A small image classifier, trained from scratch: 24-pixel images, norm rmsnorm.
Rows from block 3, named by matrix and row number. Rows with one number belong to one attention dimension. Each number is 128 + 24 x the weight over the matrix's rms, rounded and kept within 0 to 255. All counts start at 0. Numbers have three digits each.
# q: attention query, key and value (stacked) (model.blocks.3.attn.qkv.weight, 576x192, the q third), inputs 96-191
# k: attention query, key and value (stacked) (model.blocks.3.attn.qkv.weight, 576x192, the k third), inputs 96-191
q.9:096157106157095115138103133122137104166141116104115071136094150133138106107119105158116147196141128141128109097148106108089114124130140103109153112137151141132122186110117120119111087148140151164141135136100130123109145081138106127124132122111099175172080116130147119080166107139104114125
k.9:093136120133145119126125126097145076164163092083130126147142134124131126157147127127115157124125171200088155134115131140100116115130126139139097149134116132155134101099149153088118132115102102156149157118115137103118091095114116142160115111174099151141135100137075094122107127140120130139
q.10:142101089158132131118098143104130084107059129154122130115123145156134136139123170114150131129103094070144174140122129144132122115130129126093142132128137133118083159149174140140141155145080148178117180113133122182122139122148092116133103151131164148088142158146133111125132068155123101127
k.10:103118105089109167149085083102110129119130103125133120165092118155097163104126143147125133166149082168114093124164136152112110138111127142149148105099151137132145130119171170165106142120137124135173135161125165110140126116118107094119138150129153143135126183147095173134069155143141163138
q.11:082122120082170125093062135129153083159136121122138143147104161171188137131174120101118109150106156112124118129172162163140100121138126144171157139143090096080130127103140145132120116122160150114165145140159134131145100122109131113123165099128147145165139096121182128115126128180141113138
k.11:146137152132153146126125169122140168097133132120133141163126138112106105151109163101084149129156124093116128138138112115132104132143105142120117098118132153150142083103140150109082112116096102178160144149132150129106084134172139140097100099160126148092169169136152133106154135138151118127
q.12:117095120104151122119148100140146096132143121076130127080151157116184165070141071128139086134145120133099151111125132107129130170148083122123136117164153090138113117165149136115112119142066163160126159100134071183119135144091145117128076066135135141129143126107107094104106132132142135084
k.12:139177167164111103140148088126149147109109138134113130128151176131135135118102102105139173085158167156153154124128115141151133113143132120106128080145080107112150100098145121158127154151125139127077127128145098126102151101172098131170127135126112173138131103109121099143098111112090145129
q.13:181129124114123131163111153134096121128166108127140107134082145137168138121123158115169186157125109103111106152101135128083126128122070103149110108129136125147087094118129141155157084140139124055186098136138137124137162167122117079137125111166147158122112127158123119151108160169129125110
k.13:143134134163095139105093147134153145183125144137156146122126142121159130119141136109162127137132145161140107177143083118171147126131134116077126130167152087188103122141163152146134145160165141161114125112104117162131096118095158118165105131118127200135142163129146081085129125126103125092
q.14:128134199144105131115178132102116156088125112134168142124141137139134106089114107092123147118107150152130139182138136103151154097166110128128113122074123132130136130102117138135145122140090100124171130105146146091140098092099105157089098138144118116112123126110121119107134096122117155153
k.14:130099131134097099127103108161147152145155172152106154128149134113110141097104121126107125110142125145169141089152163133102099110111135104156110155148127117155057169107109167142096084087126128105066115147154132131131091161160108137141133124116133111141166158139115133077146158109119098123
q.15:168128089141131111069144175146094124138133142126140125150109136131136094110118114128152096102121130101131130125127129212134160128148140119129112133142112179061137104157132108162136136131121126188147104117130125143120146149161086143167110118085107121137141141168149177129136106116132066129
k.15:091116143164062098147132165152126146111102145113143109133144140105130116123136112137098123160104140141121150093107072111114085133151127162117171135151100113134094156115115121159110108138150108122095097152099113153146110106076066122140136145119110128122160112136142169073108104147122092141
q.16:115142130152146093137122124137142132066135125130114143156178135118105164150101105138119093105118118147130125149163137115142124101143121122112119112114147150096127157137135170109154149132100127149146130130117141150134129113109135127179114118141095137120104152097131130100112123168090132128
k.16:156134153093133115102132135148141134097173112110116092113120138136147137153114108108195130166128115089167137141152133150122176144111150095119114077162104149099137127119085169119158124120116128104145112133119100113168108117106117176091120119128108098091134131114114152153163158140114142140
q.17:099118126118135137206047166128141149110135092093126142094116138154146115116135118140117143095148136096138166158130116142095105150102133123140115193161091125136148125109134148116118109124144138133171125120083091129120138133162149111102081161139166135143126170155108108108130170157111169137
k.17:144101110124110173101098097151101137116107131153108153146099098204178121133100070138109147125117102090149105119165126163112102116120132100124151124112120134146141147117147130114124076153117170176146081096114103097155123143113130087114114112164156160118159123149123118130142114120062141099
q.18:153138135124119132159091111154123147100153161143104121110121165146088125122141089083117134159132120109126118118119124154103125126107126142149178136117136142125179156106142124090112143149134166131100117112129086099100127116146114172136134129187126161157101160109156121126127169160153075119
k.18:112118172186125113107078146117150097161137148106101171108103105124158128097134159124124113162157176152158112140078148102127140144159145136157173145107127158113142138109137104148153136139145124123129120149152127146104149090140126130159117125162134109108155136092139123122151137105117134166
q.19:125119145139140126118095138107118140120113144105113097108125121137148103101102135144104166140118134113153145127116162147141113090097095196142138147122147149118138145131144108125164116102143150100147122122159170120178140086138132111148083109091135130056142112108096122126130157157149110131
k.19:146152109150151146086111109130117111146121147148163098167137129140128148105145147127127138150119103120113135131121152085150086135075089160126104101068136131132120085127151131153117102125138144145131096093108113127115112164159128127093160162085114107088159119126117129142106110099132181146
q.20:112137111151148080133132106138082148119161157147118102168117102141152112126131117129102115080167152141107119153098099121156101120136120109115139110121122125135122145133141129128124157129147127167141119114159098142137149085136154167145117166110122137072115133129095154148130122143144099127
k.20:132149131161168126116102144120142153087123119108108164164144130097145130111195109101160132117154086153147141149121110108130112151130116107119108155120127132110137093159121156131086132121138160187126115096118129142128125123132132116115132112163105107121114137130120136142137141120107114154
q.21:139115145127128109118104178157104126110135103183115118142162136150132104122071069144132089088123114108104167106133105155181174153108185124090117128150179118131145126137117157153103119114138137131127159072115158127121098141126146103113118097127123157129167151135102132145131136137158097112
k.21:121151157145129105097142133116125075105091105133159129178168168138153130157119116142132092146142146108118141161136159110121108107085126129129160163151118168112117151151159123142133105127135118155156143143118111117143114101101145142137152057126150121131133120096114142114137169136100101114
q.22:129124157127099120100154133155147096148142169159128164076151088106123103125126151125140126148125110115135155144114126077161142131149162109137133102125126129085142157137126150085146133101127129117148146091123121124120142127119123146130113124125140075072127125151157122134117132108124101126
k.22:136119155119110109133114104134153131113134131124160132148143143111107129125093111143131085132193135156143168158092107127134127080165131116090124116125122105139062117154094154123140120166099140143104112101131171168115147171105137118156168143146123160182167115130150114133104087136143157103
q.23:139166124119124135095123215097139086171141100110122104138130131124102114105153124129155101115125114121115081103138104149144130107077141129133130127160113126120117168083122115091149109138119124127174125105144060153117138134139116137175128119138131111138125103172096161154148110096145123129
k.23:141159115094154131183119108119116143131137140149171127149124131116097156067082097139118148127108118151120140172126143124128145102126123067203156178118160093122098139111134138131129091108158137110111101133147150111134127143134148079131127095088128132106158169147106117122135112115127124163
q.24:136133109170125168114123158142164093108168131162117087116127134112135151143084116158121166143128106129117101142092159159148142091143121122109124180134098123111147097138110117127120119126118110133158111108077150112152110126150149103143127096117155109128131107128117118127160114108112133104
k.24:108139087147104128130099141116151151146123116119131124105137111104133103133123122103161099128064133128151139120143163127127122131111118119130135124139102123115082145159133131098161114166123154143140128119132140106117115145131107071153128145123162092108108103125109127097105118133114079145
q.25:119143142110140110162096120154134112117114142158122144164142150165104132149124150140146130164079121134103121132087121132070107109109081111117151124150112153144116136169062131154157124113143146130125111126128163111130141116145145161137150126150164120122143134164114107132139125132117158148
k.25:136130155122111095098163068146117143103141138076134146133114128104165086123165117095191135157119149121099112092105133159131153096108125119171119139102136126136116101172138167095158132130128101140099170145129128133159157101153134123127103149129108106104130104150100131146102139130138110130
q.26:127126146157154100111120117096114121150134127129149152101122121074113121143126153110151111166128149104137152125129113114140107080088164115144100134115096147092102126097100153100120117142115141150144109134164130125115118113107140117131163124111161118131061157112135138113132078135158111139
k.26:108132130161112108127119140123126134136141144147131145160133135150106149132089120158093074125137087114106153123134116144107154153103102113142132170097096133086134169116130145172119151101086089113102166140077136145108106168080116132145137121083125133130131157122146160169111164129128105129
q.27:104150146125132109168167102129127136132117134129143107132139129179111087168137159118118123137091125126128133131139143118134110100109102129119144130124135152161181111150179129112134120133153094097147124161156110168169151172141054116113161147113125117128086110140109137129104194112109136095
k.27:144141155099125132148161069153157138137120114143181115163102127132125136130120138134109155131130160118135138134123128114103113154116111090120119117115114129145140167172103122162098136155143112140105153169121136105118141117151157135120168138129131117122116143139117137105089139069134169141
q.28:135067127113125108150165106159094099102112100131113142093152121120121110165122100142146096150116132109098138081107145145130111097140146141119125118094136148138104114142108120129113151111152136151128122094143151137176141093119148121136144102139112121159149189129135126163147123119131149145
k.28:069127141108119127124173139145096156166126091122153113138128116100150127131189143125096130153126098060118143118152159111070141124099133091140143167120130113070180135140113139129127132100140084128125123111117121137133150108164127124113143128146140120075145104125111127086118154116109142136
q.29:112166152141094138134122128090115144107101121152127114145128160113135121166175139113125111149161135114154137108120149111140160104131134100140111108100139159122163136109147101097109109113113108137125119155148165142107149110106109129091143088174183136099164096154126155109068129127134104140
k.29:114139138092105128105117102168127092151117121140076141106113119128129160157129130116102140155114164155151125144142093148119173113143105091107122152113155065106112124149084153163134112176110146122153128118177096168095141160098135122160088104111103152122122093125125111087132100130118158117
q.30:152111122086111143133143166103118142184150126109092138122108094146142099123089132154125132142123152146124103129115125102144187125103165092156151116133091143158110096137135091100098143117144156143077166128087138134095136147081149154138091114130138137160122088092127137105075147132139159116
k.30:112143135107096163178130099050135145120140132117128168175109115128108116126091138144142096132155118146141148127116149170110100081099127156130168110141172144166143131084154120109131111113137124108149111142136135131120103094143124123139160104162150121095167124105134164121110114159142140131
q.31:120110127129136146107112113093145155124165143104176144153121100143137123127133103076111117159128109143122151124099090128122160097184161117165149136111140098138163066125097131120141098128117185129107127088133115115087136131122097143131112116134101132127168139142127157153133105133106127128
k.31:142124088064086152114142117103118127111117165084077132086169121119094136163146160133155122121115108139084146099162187139150132110142122127125139121118140110121154134141071115074179125116108134166122110094086157123146148132138110123117147170131093110139121105153106121148136110143151116145
q.32:100127094151117094104110128155073110110114123131151156126084147147143087092097116113130110104128116104128122120157106118113129182084117112108124109107103123114141134110102155176143103125175102165145086146095126119133138153107153152121125151157130137150126135134149130110184139133064110111
k.32:145087141161143132093103142111153160145112129148096093112094142131123114136113129122147130121120114088151142125160131114155177171140125122132137146140128138152142129152163168104105097117133147134103157153101158147116105144153139094136138098116157090168113115140122145121139157132128110151
q.33:156093154108218110158150123153114138147146138155104151157102171083139165126132085149105169147136126145092085152154133140136098148132139067125125083121142087120088173155131163141138119182147130171107132123119140127155132125106150100132129145117133142137100166127114116112145139132144153098
k.33:112164098113112122137145130147114139129103131173135100164173101126109112124148108125143129144137152145150126151137143140082144153124155104140109160119166121115093112074119133133101114111131111111147127072109159130143158166140129066134116122135117106147145134111162101130134152096129185102
q.34:156152115120126172165118156104157162143127106143115169122116149116160138117127144135089134089138147144126131101156133140160147169155170087079112127130129142141107160100130144153158173134148140153124159139147094171124152119163135127132142141146105102142194118151126139088136135137096164118
k.34:172192122143147133091089092112122108114145092134158173141161169100137128098194108114136140108129138132121133125162129147119148107177141148105100088140155132107151102105167090139139143134128115124166083086139126138133109144120099087169177128107116093163106102108117150117125148116112135194
q.35:156138123146108111116102108134107156112155116126133128147104149087150120111100127138113135113096124129090097089168085108100133125121102126137135137103126140115110142128109089142151158152128138119115142128112087112154101139111131113126166125136129161155123117114100131107159120125138131167
k.35:114107166075135164157143113109114110131123138131113090136161141174101119160125100145114166154146163141129106111132157127108112165131174143082115120130144130117129109136113155135108132157136191121135147070102116129127120113152151126168131142109114174141141157131123118110159097120135088121
q.36:106122138117183144109102112111091143112128117118171086148105101107147134138082134118150161102118106111109152111148115140118137149140102145092134128137140120101084165153079158101132114137165126132114130108087112121147143102107129120146118184139186123118146131129125065091114091163124102115
k.36:107096105122159128108107104126124120142147128094103119172136157156108131153136119139111150094105098086134100151150113152108148154145126142119148121157138132076116149123145108113118146098121150110100146119100151109164158103109158094112125077151153109166121107170102118121114159108133130072
q.37:127133116179146170117111141132126163121120171107170153084098109126118116117101121085118157115176141142148130155157177119117129115056163139132073110101151157140168150127144095113091111151135139150113133133111118141115110130184128149151134152097139117115151128101100128096113153108096132144
k.37:147105125118161135145110130154121139097127132110106128126146142111126147128147154109146141118132092134135134185121137143073155133137134136134186097101101113134153155119119122126103150135114134126143142168154153118139139151203136127108129092111112123131130107132175155098138143117111124127
q.38:157100116157129125146105154131117111088099125123108133123119085108144121139162094124115144119100122121131099143138104099138171149124097135120163121122110191146155116121103126102138093107129117120149118132156141094133145151132119113125126163100101097112118162128145150140103082136158105111
k.38:109075110140113126143134101129141134181149133090132146126143160136132119161163120157091160114154139133112111158132094108122108140119124129168107097104112125112110134121139158142138136098121103133169150145144129080128105141118144142131123189165122102130133116139176084107121145131123154119
q.39:132149089161125113145186160115123116147118136130147128097103111088110106118142143096128139099161126104145091117099135131107140146173165145156145125164139109080106129138132157113152108090122130110155133123155123125122111156149108134130118107147151142152147110091140122164134127108120114155
k.39:077134132146127092123098126148096103137129142149156075123188119099035143157126131156137147126099071137112116161137135090136105101165114101143102173133137146140134104151134143143109074115151139117116158166114108146094097153113164123158133133109097117121141103173097148176122092115125152137
q.40:116142163097116154145131119166109111129143158170133125112128126133128125149118194151146130146114113120125104171107112138127128146141127078111116133125133138165139141114161179098154135152131145078119113143120135104112137142099141135129119113116134108178124125087142176153093138136156101110
k.40:122112157157121117143137135133118103128133112152094120141105105130127133159101131126155107128123118129165121169082100122097140120101143135121120144126115130128126130126122125112119115175104141127203097106117156096168135140144120125150126148153139156124093123120110138092112152143115122103
q.41:103098102121114092123152154127154152117171138133112134088136092120137151102156136114153145110111171133126125121125100145138128122136129129099124110115156097150162110143127156149142111126121151150131110137118116139124125092115143115153098158160140122137178131123133154107135161122164113154
k.41:109150119144140134156165135078123119121125114135145112113140154157120129094105098115140095114117126139127147132121085148159177116168142133160132130115160165106128118131138126128148125099174159091116137137126103131135130144151126159133125093144100181151169123093114134142151116124096121157
q.42:155147169155100095151152101133154129115139138126111119148126110080143115124130182121137099110076106135154109142155094126103162153130121088104092114166114112131102109099135123147129173147111098158140140156135168118145119099130144147119133105125128098139107150114148133098176120143095127109
k.42:131132155087130133109127126138127153132131144158145126111124135146109122123122116108119118120162125117162122142109072121132151161159118110133124174165106135109127126130123142093148131133122113126124153115083178103171149110106127095145115158083112133142172134111110108065124184097103134152
q.43:098132137138094127066138113133118111132140126084148156155102193124092130140120120124093111105104123156109119165134162089116093180137197168121133119089141148119122075175130112111109107099141118129125105108136132139141130116114140154112126131127111135138096096152138166116132128149111124136
k.43:122127128079168109150119147120116122139137159126130136155131098111127169087124144113115099164126137148127142104137105174153098102110085164139111118156142135108106141155129136110077109109121131143097104101099140151118138129097111112124139102135138173154118076134130122146113152142129149158
q.44:090129161125138145128067132121133081123158126180072152095118121140079076105140142122111100159144102129132150085143127092105126133149120136127098131116078149133099145152145129136119142107108143104121128142079105107162085146155156158098130168084129116072118122152139122090142154135134132150
k.44:141096142163184162119127123146141133166127149139128134096185146096143094159111101100125112110151110144150130156138169100139121140149128113130125151138137126146103170133196145152136139133140123102159124123124158120139097155128127109146137130106166124087147173119116114181120124129113143117
q.45:137183132114131157199091139070141110150130069096098117174158137174134131149170111130112134135128105085144104160142160152148124078110128171108168143136147143130143104090144111121128108155132135131147102143138128106079115123116129104136114118106133114117146118167105102122111123133109149127
k.45:122161171104117195082154120132083094128132124119122156129110107146131131154097104117124169147133094136168109153117127083110141140096132168121133155099141151132132139144100162112120123151100156144101134118168166173174131110144143189127078169129128141120132125136089115150092088147129137100
q.46:132122109144096135146156094116104111131109151093106093152085154107133146114116144102141082102111154181152162101105166151146118145123131108146141111129120076097145108118124120125085117152112161119116107110137186099157121111104140090133175169143143126112134115115137096133120127122111133129
k.46:178077108097124087113167188155087100122099143114131181131157095162131121101069118105169142156128100172093120071169139174172131190136132153111151166126152128105141124129129139124099120129113117151131117115136150119103164117098138122135150112176131152142107139111122123115140107161131151106
q.47:142134122125129113104095133109149110119111144140140114158139149112083145146139183181147123104185134165137110164159108108109084125084126146146060112126147113137170125153124121122139131114104126120142127136139126152139150135081117107073132136118131103112190087101165102137131132080102165065
k.47:131113162168120129107099147132117115136138135132126108121141101170173111111123155134133168108127132097143180142122182117090154160139183114102089088138144152124184129086110151095113135134111094107140143113159155107133124146113083142131137111151098105059117153159121109073139165138149088110
q.48:119162110092164139117135102147114168155123101133123099142117115129108139133113107126093137138136156072138105136126149072136121144135096146155136154148105088127162141112097118146127136113112111094142117128183126108148156129110144099098138160141120128113117099157078116116149131134093139135
k.48:172089150106105091133139133133132102113150144147106130104157128194124119115131122117103132151138152099123126092121140124137095102100101136170126127112108153119081139122112131128091158117169149094092160112163171142104098063143148141172165147109136159138096129133156087122091103113112167106
q.49:127094119138135117134121148111143126114096108168163083113111127143131131123184115157152108113149158115132100167148166119116142104124112106173131107109164131118178109091155168167127129134136166123090143149081129121124134135133150156133127183140139124125124158084124134126128137165129136148
k.49:146104143099141099136151111100117093120154199126182143128149118151157093143088066082147148134173099121116150106138140124088104129125126151152104133129132076138126145156161164160132133114100118163102146160090145161146158141156163103157180148095101078097134108116078138146082120130130141139
q.50:178184145103137152092134160107120146098161135138133147106108128119131129121112123144133120129139132136090152117203154127146094135101171145098155117118158144169126116158094145108105165157108104155176150146173163138154132114161114149170136139152159127171155169145121163115136106172104099181
k.50:129135080129099125116112106074101132159126092115103133186189114127137111134124165169141143108114100114105123106099139138189136108102134140152106140131130147156160148120158147153155126169094137113158111144130124164134080153148137127121131123140134171116075114127119147165134148105129151133
q.51:057116131089151056097129105153125164128138114136114133126074110119146159123116125167151086089126159140107113119113157157151099132170145163148073094122079114122174128115140123185100155106142177153108135113157078157154132111155124103144153092125162112140143120093135135122146132104141085119
k.51:099160110116164104102128110098114140127159142140152138086152132117162092092131117154146117103121147124126114140121097134104106109088146129103118131147112158128122141120125150120148142099138162109136116087176120096143106106126102137145107148098118104167141123127152161118111144148114109142
q.52:133168135130124127094106124147177144115062156104105160153186123170146088173144152091160108123118105163146092072134132137119118129131193131127128125096094081141141174093114124137111129111109115103157099121105098099140136141133115120124085098163124150124165138143115115149113105109125140150
k.52:153169135081114126116112153131145121080157156174115184106121135154154187106130108134102161115127153117091147119135144137134124136086179141155127104144103123097106125139135086123109139121134111100134077145137177174125145130085185141128127118124188115150094084125087097130091112123114154166
q.53:109116112114139147123090193119109161141140153131142129156126071148162142120120131121121150140127160108121135148128142074137148155139131134136116129143121118133117126164147125099143149104153127134079166145104125123136121128051140104144126154166092131135098132149105158156134125156189120122
k.53:151154171129100127066103129111168110078124115126152116108122160125147117091136139138146147105140134133078124126158109120130094104108164098117099129111111126103127140106174111140091168142117174143162110124162100170133121104148123128136145128118114122123129143135124133089132141115111116136
q.54:138159147117167211162107119090132119118120111115168113162124111148170151120143114110192135113115164135116130100110122103167127104150131115168146106178132138156102095182156122118115142144128128121121117130101175126087143109117091161121185133157087180092115117132083170157169099157133134110
k.54:100150156114148144130097171149110173129149121137131142075112140135117115143116183112128128161137104105113098122128101207148142136177142096092119137129140084142154118116157157161128115113141116153117115119168146124169118154179045106120128198176119110153094115144119110115109127129088088138
q.55:151109112168123129101136121180161100112127107103159136135116143105085117137130125147121147151140121201118145121123113122142038076144112129148139146099155158140128130098168115169076130107120102139142151088123149136144107148093152162174098140071122111092158112146158121102167135158149093102
k.55:119164129148157100104128100092175138142111096097180125136124137115157132156114117116141070125145138140113125114129143115129105107093094126134116121124135117118143078133144143100133139150127163152141147107122121093171065118176130133083132103140081136153162185101127127149097100155172099103
q.56:135092121096148146113130108164149102112134152126131106154129130151151119157129152138111138136092155135141140083101161107139153129163143128104099132134115130092119146121099124092184123114156104128120162126143140116129163098119150104123158109137125118144120132129130105114124099161162105137
k.56:120178113118127131129124126118140135067137091174111125122093089108094100099095078138143153088117079109115142117122124149155102103123126113159137155165106114117143152164165151147126072163156169090128162145130129099130157137098108136152101090181108168128162103150137138122100131131157121111
q.57:130139162147139123124097143148093100143147116122134147113140091121137145114126092117153114110132144161108118112103096087153104191159139139154146144104125087148114122131107161148134127135124129134146105144121151113176121118157133086154118131154147170134121072132154121152146148133155131111
k.57:128127191107198089098119095164127088150134149153092134117129098120123151107090156096125147090123120096132098108127123144130114127114141118159126172118121123167163125180113110134113124137054149121151141136081120114117132119113158128138141144148144125131102116111119114136136110131127091093
q.58:111078103158102136144111098102138123131101132202111152093121098139100125121070125139097128155128139167098128118173140120140097146126128068100143098127116152167136097123111137140159165163142137135114142129138099100142116112127110205154164061131106078154100146127153107111177146176127121097
k.58:122133140157154128123127124151139139165140103117136125183136164125143099156161147101108124174129120113114112155124161106146167112151123156152140132147112102129124128112161152105152127117103184132099115124129115097159129127147112145150137140151107147110140097108114122133172135166161126147
q.59:175104173164110132129114159137154134131129111137131105116133142127093138142106118139107123108099146140148143082113151130149120123076156110115104121134104122145083094123130144094118144152116116142145191123150161106105091107129136147126107115099153157121099145114142119122116142143161129124
k.59:139140126133130123148135095154115148151131113141118127120169142114126110147149089106166170157143117129077138161157150138129125113135171133096095157076130094137211140121167108129101150151173110142152089086111134143137099175151131106143158116098102134052155102094139093141153148122115153142
q.60:118176137102139144109143132154146121116105107111134151174154135067127130126141143115141135169123160127105128168088172109099106114143153118132122130122105125129123117156115139133141131108146131108101132072132185134126154166087099156123136091135098115157122108140095136081136161082136155115
k.60:113133151146132118082122142115164099147147130128141114109073148158103130118127121133128102115142103157111157096110115098156154120138124136173157109117133119121154110151160141091138167110163091077124126139128146121104181148137126118122130134124121158154124117130104139140178087098112091164
q.61:130144128117121132085121137145101145133123144133095133083146141103139103120149124169107112154084100146103152129165133160127125122093134108167124121158124134114125083159137115110139137116199156133138131123132126125155114125060134096174117074171106133122119146137135139139134167130122107119
k.61:141138137139083151122136124101122099148149143132119122110145146132118099170145121105134145146068089137094155128140128159109118170134154148141103127080106180178173155115138147135134131122127147177156145127127135130107130152109168125166113121104134164117087122147113160143140110154099148112
q.62:155100156158103125116133104178144167106123093104086151113159132138129127131130113148160108137163145124129129135133104096129161130129087137156108136094127096143106120143101111140088106143142133143157122025114113148139037181138151170149136157145143145163127119132121120116108150094147149081
k.62:109153142165145086106124105142127153157108170135129118142120114150111142133100113138125147100085128111135192123097079134159068162134127109119105127099144149085078134117144126159165079110109144131117110122138098127156128107097133145115155125143112136132160072154106101175157129125105132119
q.63:151110117127128153145155131191163112104151108142114106100108165125128128086109159113105156196117105091147150055058127140124095119109085160147098128136174157141152145128137117135089146119118136143167097131110098129088135121146142148118137121158113138144138147118105151104124134130098116132
k.63:135140098110125098148157156127121135121143097141221089153107097089133107128110140114132149179125122101128140153086083151118154124133111155100131138133083167080151118101145115086122094124108126145118114132133094116094179091119159103157131139153142109091125139060141167126099139118078111138
q.64:149122127115116153140102148100113126110133152112115124102095145124135129169144126188168128107129152102055143139168180145157142139136104109109147131121137157136184146116084141115131086142132136150144135128159125122114173159152130130143124084109110127120140171104157114098150104130127120102
k.64:125096126156179166153112128167140188106093124096137096134128143133159191133122080112166156133151134118136133119121118172155136106099136148105126136131114140131102111143122133118180149120125147099068116165108128139100143156140124082108137152115152127144148136123143127118119102186148154056
q.65:147174122116116158147151136105120138139122124145154143160101124138164105099121106130153167108115142146124113136158115112148136096126111091193179110151155122184123130148154094161097098147120141115134100152128114137120100111094118103108123113144104120129153134156131123104113142156141104119
k.65:126152132113178140103161133152104102126123118090082154147116127109126116132131187149149125154169142116120106110092104152111131147089136138111119126106158133094172128136157152126139151069123152111175110172129124137090084144116129111134113155121133075133128082104125109125166089110148108148
q.66:148101162138048166118105152134118132118134115163178166157105150133119119113101124136125122123142148131131146123120154147124148173109156150119134078178085106144142123159146123138108101149116128150099144113143112099129128114130150108141092139128126118095131178100095145144131141122132145129
k.66:147096092118052126134159124110110098167110107114144132085113163150112119153085141162125116129120158142158108129125135103121120126122112140141142098127132113136133084070108107130112170091148114173142130107129114126130140094138135117117125155149121140127158131077126106150127101160127120106
q.67:110094122148116153130108142132134117107149119087125117115119164131107160093135106134088135081158171143152155141118097097117137113153134121126115143138098106107122151130105168165156110137155107142159145120121128110083149076134078124108151094131098159123095157153120152085097105174167162108
k.67:135157113123147181103122086065143103099139120105119119153158058145120162099114119116142115092148133107175130108145138144130112122155162131142099103116105123153139125138106104127133125145115132127149122119126141174128166116138140069132135106100144124129123159119139155130112126100183109138
q.68:131158135091111106124102093101104139138157152103115103112100164109098128134152123131083164093125119106128091141165170090068099118127106107136145107128108143148142131128131169123149156150105114116164147166130178135123101129170091098125161104156093115079138132127158111110145141153138150122
k.68:140160131164153122099132137156127140140129099186107132139175157114152110118121154105102094077118129107083127111092082151143088162132106121164153115121150095161132137101164115126108082165125132114145112104116130114131087128110119136100132148141147166086139129145127088123113138144178111103
q.69:125130121160145131144134133125149150101136106170170127134140135122120174121148145109165087156144097147153110112108116189108101158175100127124100149149124162107128126120157139104153123116119139143115131129134110149120129150110078138081143128126109134152122130130146122124122094081116130107
k.69:110124173141115135152137132132091123118132127142090122078136103159140166136161092091127097116098132148152136099159134144134144126152138073094158125136169125099122100157136134170106151111137136135137136101140171087128101131126106117128160139090112113107086076148108150100105092082122137097
q.70:164119131095152119139074071114164141096101143166125112138141160113096133162102142106114142151137134148080153141085118133119110150156170133134161123114157153158117133137138096128129096124177193141136094149109153095099114128137173131156078122128114147056116122158160156152131155124121167120
k.70:120116099091107124129126088146134158121121049147082139152167123138138129144095110145121116091096122128092127153136098099105142149121120120136134142110137083124121135125113110109099115139134116134158122120117120112136158112121133140139121144134171125131123141108112104158162145146107141130
q.71:129112125122095116132144123111118159144122179146119109141148116108146138112094129134134119137152131135150103093124156155183154145136139133190154091126116101126156134137078099125112145142147066080178074129072107139174131162138105129104126129128104146108122106121141090131140104148126122127
k.71:115084147133120150097096132167142121105122091108133155177112129101087164113155131140136135081151147103132130098170128144130133127163116115110126081141179118168060141100104132123170122100113149129104133175127120188116137161108160123127090166153121057101162100122102124159140092171100147148
q.72:105140155139138143091129131130112162139128096069127103137082141103130105123123184131113125130097147087121074132121163078123113174110138094108124116127077157117153123161155134127117104082119087096154092196153100096164168124138151100126105165124136124124078139095111115128101120146102134109
k.72:060136099107128114127172158135141145079096130153132105095143125108102128145124117130134141126121133135132130103116091148113128098102112118142148073141153126141141111090095159126162097072101105150120084125153118109125130104124154137125153135150151103113092108158128101120143142134135149110
q.73:093108126127120146100119158141099146152134130134148105126141088092161124082135116130145141138150136145132170123139139097131144136138117121142186139120109138091124172117102141084082155114087094114141102144064128142153140135162075125146156107108165106143163142127105124144142117118113096149
k.73:116094131091085127137086145100120134119145097087183100146106106118157121137169139152097133140128095161116100094153144126083155116131172142121161117136100089147143145135160130180118116132121111093153115121127104154113126124112161128123150091098118167167124125156146078153139145125130127159
q.74:131114120141163116113119107105119138142147082129122138173137122089142124153138191126153083139115140085178137114125175165077088128107127091157142132147149147141120123116097112126161106135138116121136110116101103120102112138147124154136088084122091121191128098136191124097166140115151105130
k.74:142115146115150132164110101135153181179120123128128156168069116133142144125131131144136116086112135146123127144160175115133124145134153103134144115172145122145139119107136149081140144119107168136172142162186135083115156121117146118108092121111130086134160121105110155129098064095119096103
q.75:106097197139110152161129109152148137152129096143169126135159158126110141113166167092147098163100110129075147126138131124147121169162117156148133106124104127134142135149124164142098119145129122121126140126114105129116168126121144139073138109161131126109120146073127142097124112158115165144
k.75:141101062125147164114142106161092097131116162166162144113152160127108126161087102121123101106112139112150122104137133130146116114155150156144129110140137113119109131148136076119155197122111144137159138101165122126161108140119177149121170162123135160092115147162109144188121153081110116120
q.76:127148140121112136109118099103164143114113100173146106175128177140097085116111149152143091127170120126126139155137114117133127151202134107102130136124127146137058148156158161072100103151088095125123133122096104160121124108153183177113133120127143138140154138109099147167100101154152094145
k.76:116186206128127096102120121107110161114141057115130100147175122135098174111150159124118144106135141160091148066110129105111119096094096116070146122157098133140105136116108166136143130115098109130093155138149164097149131129157146104137123133150074054081156130135131146118100157160163147155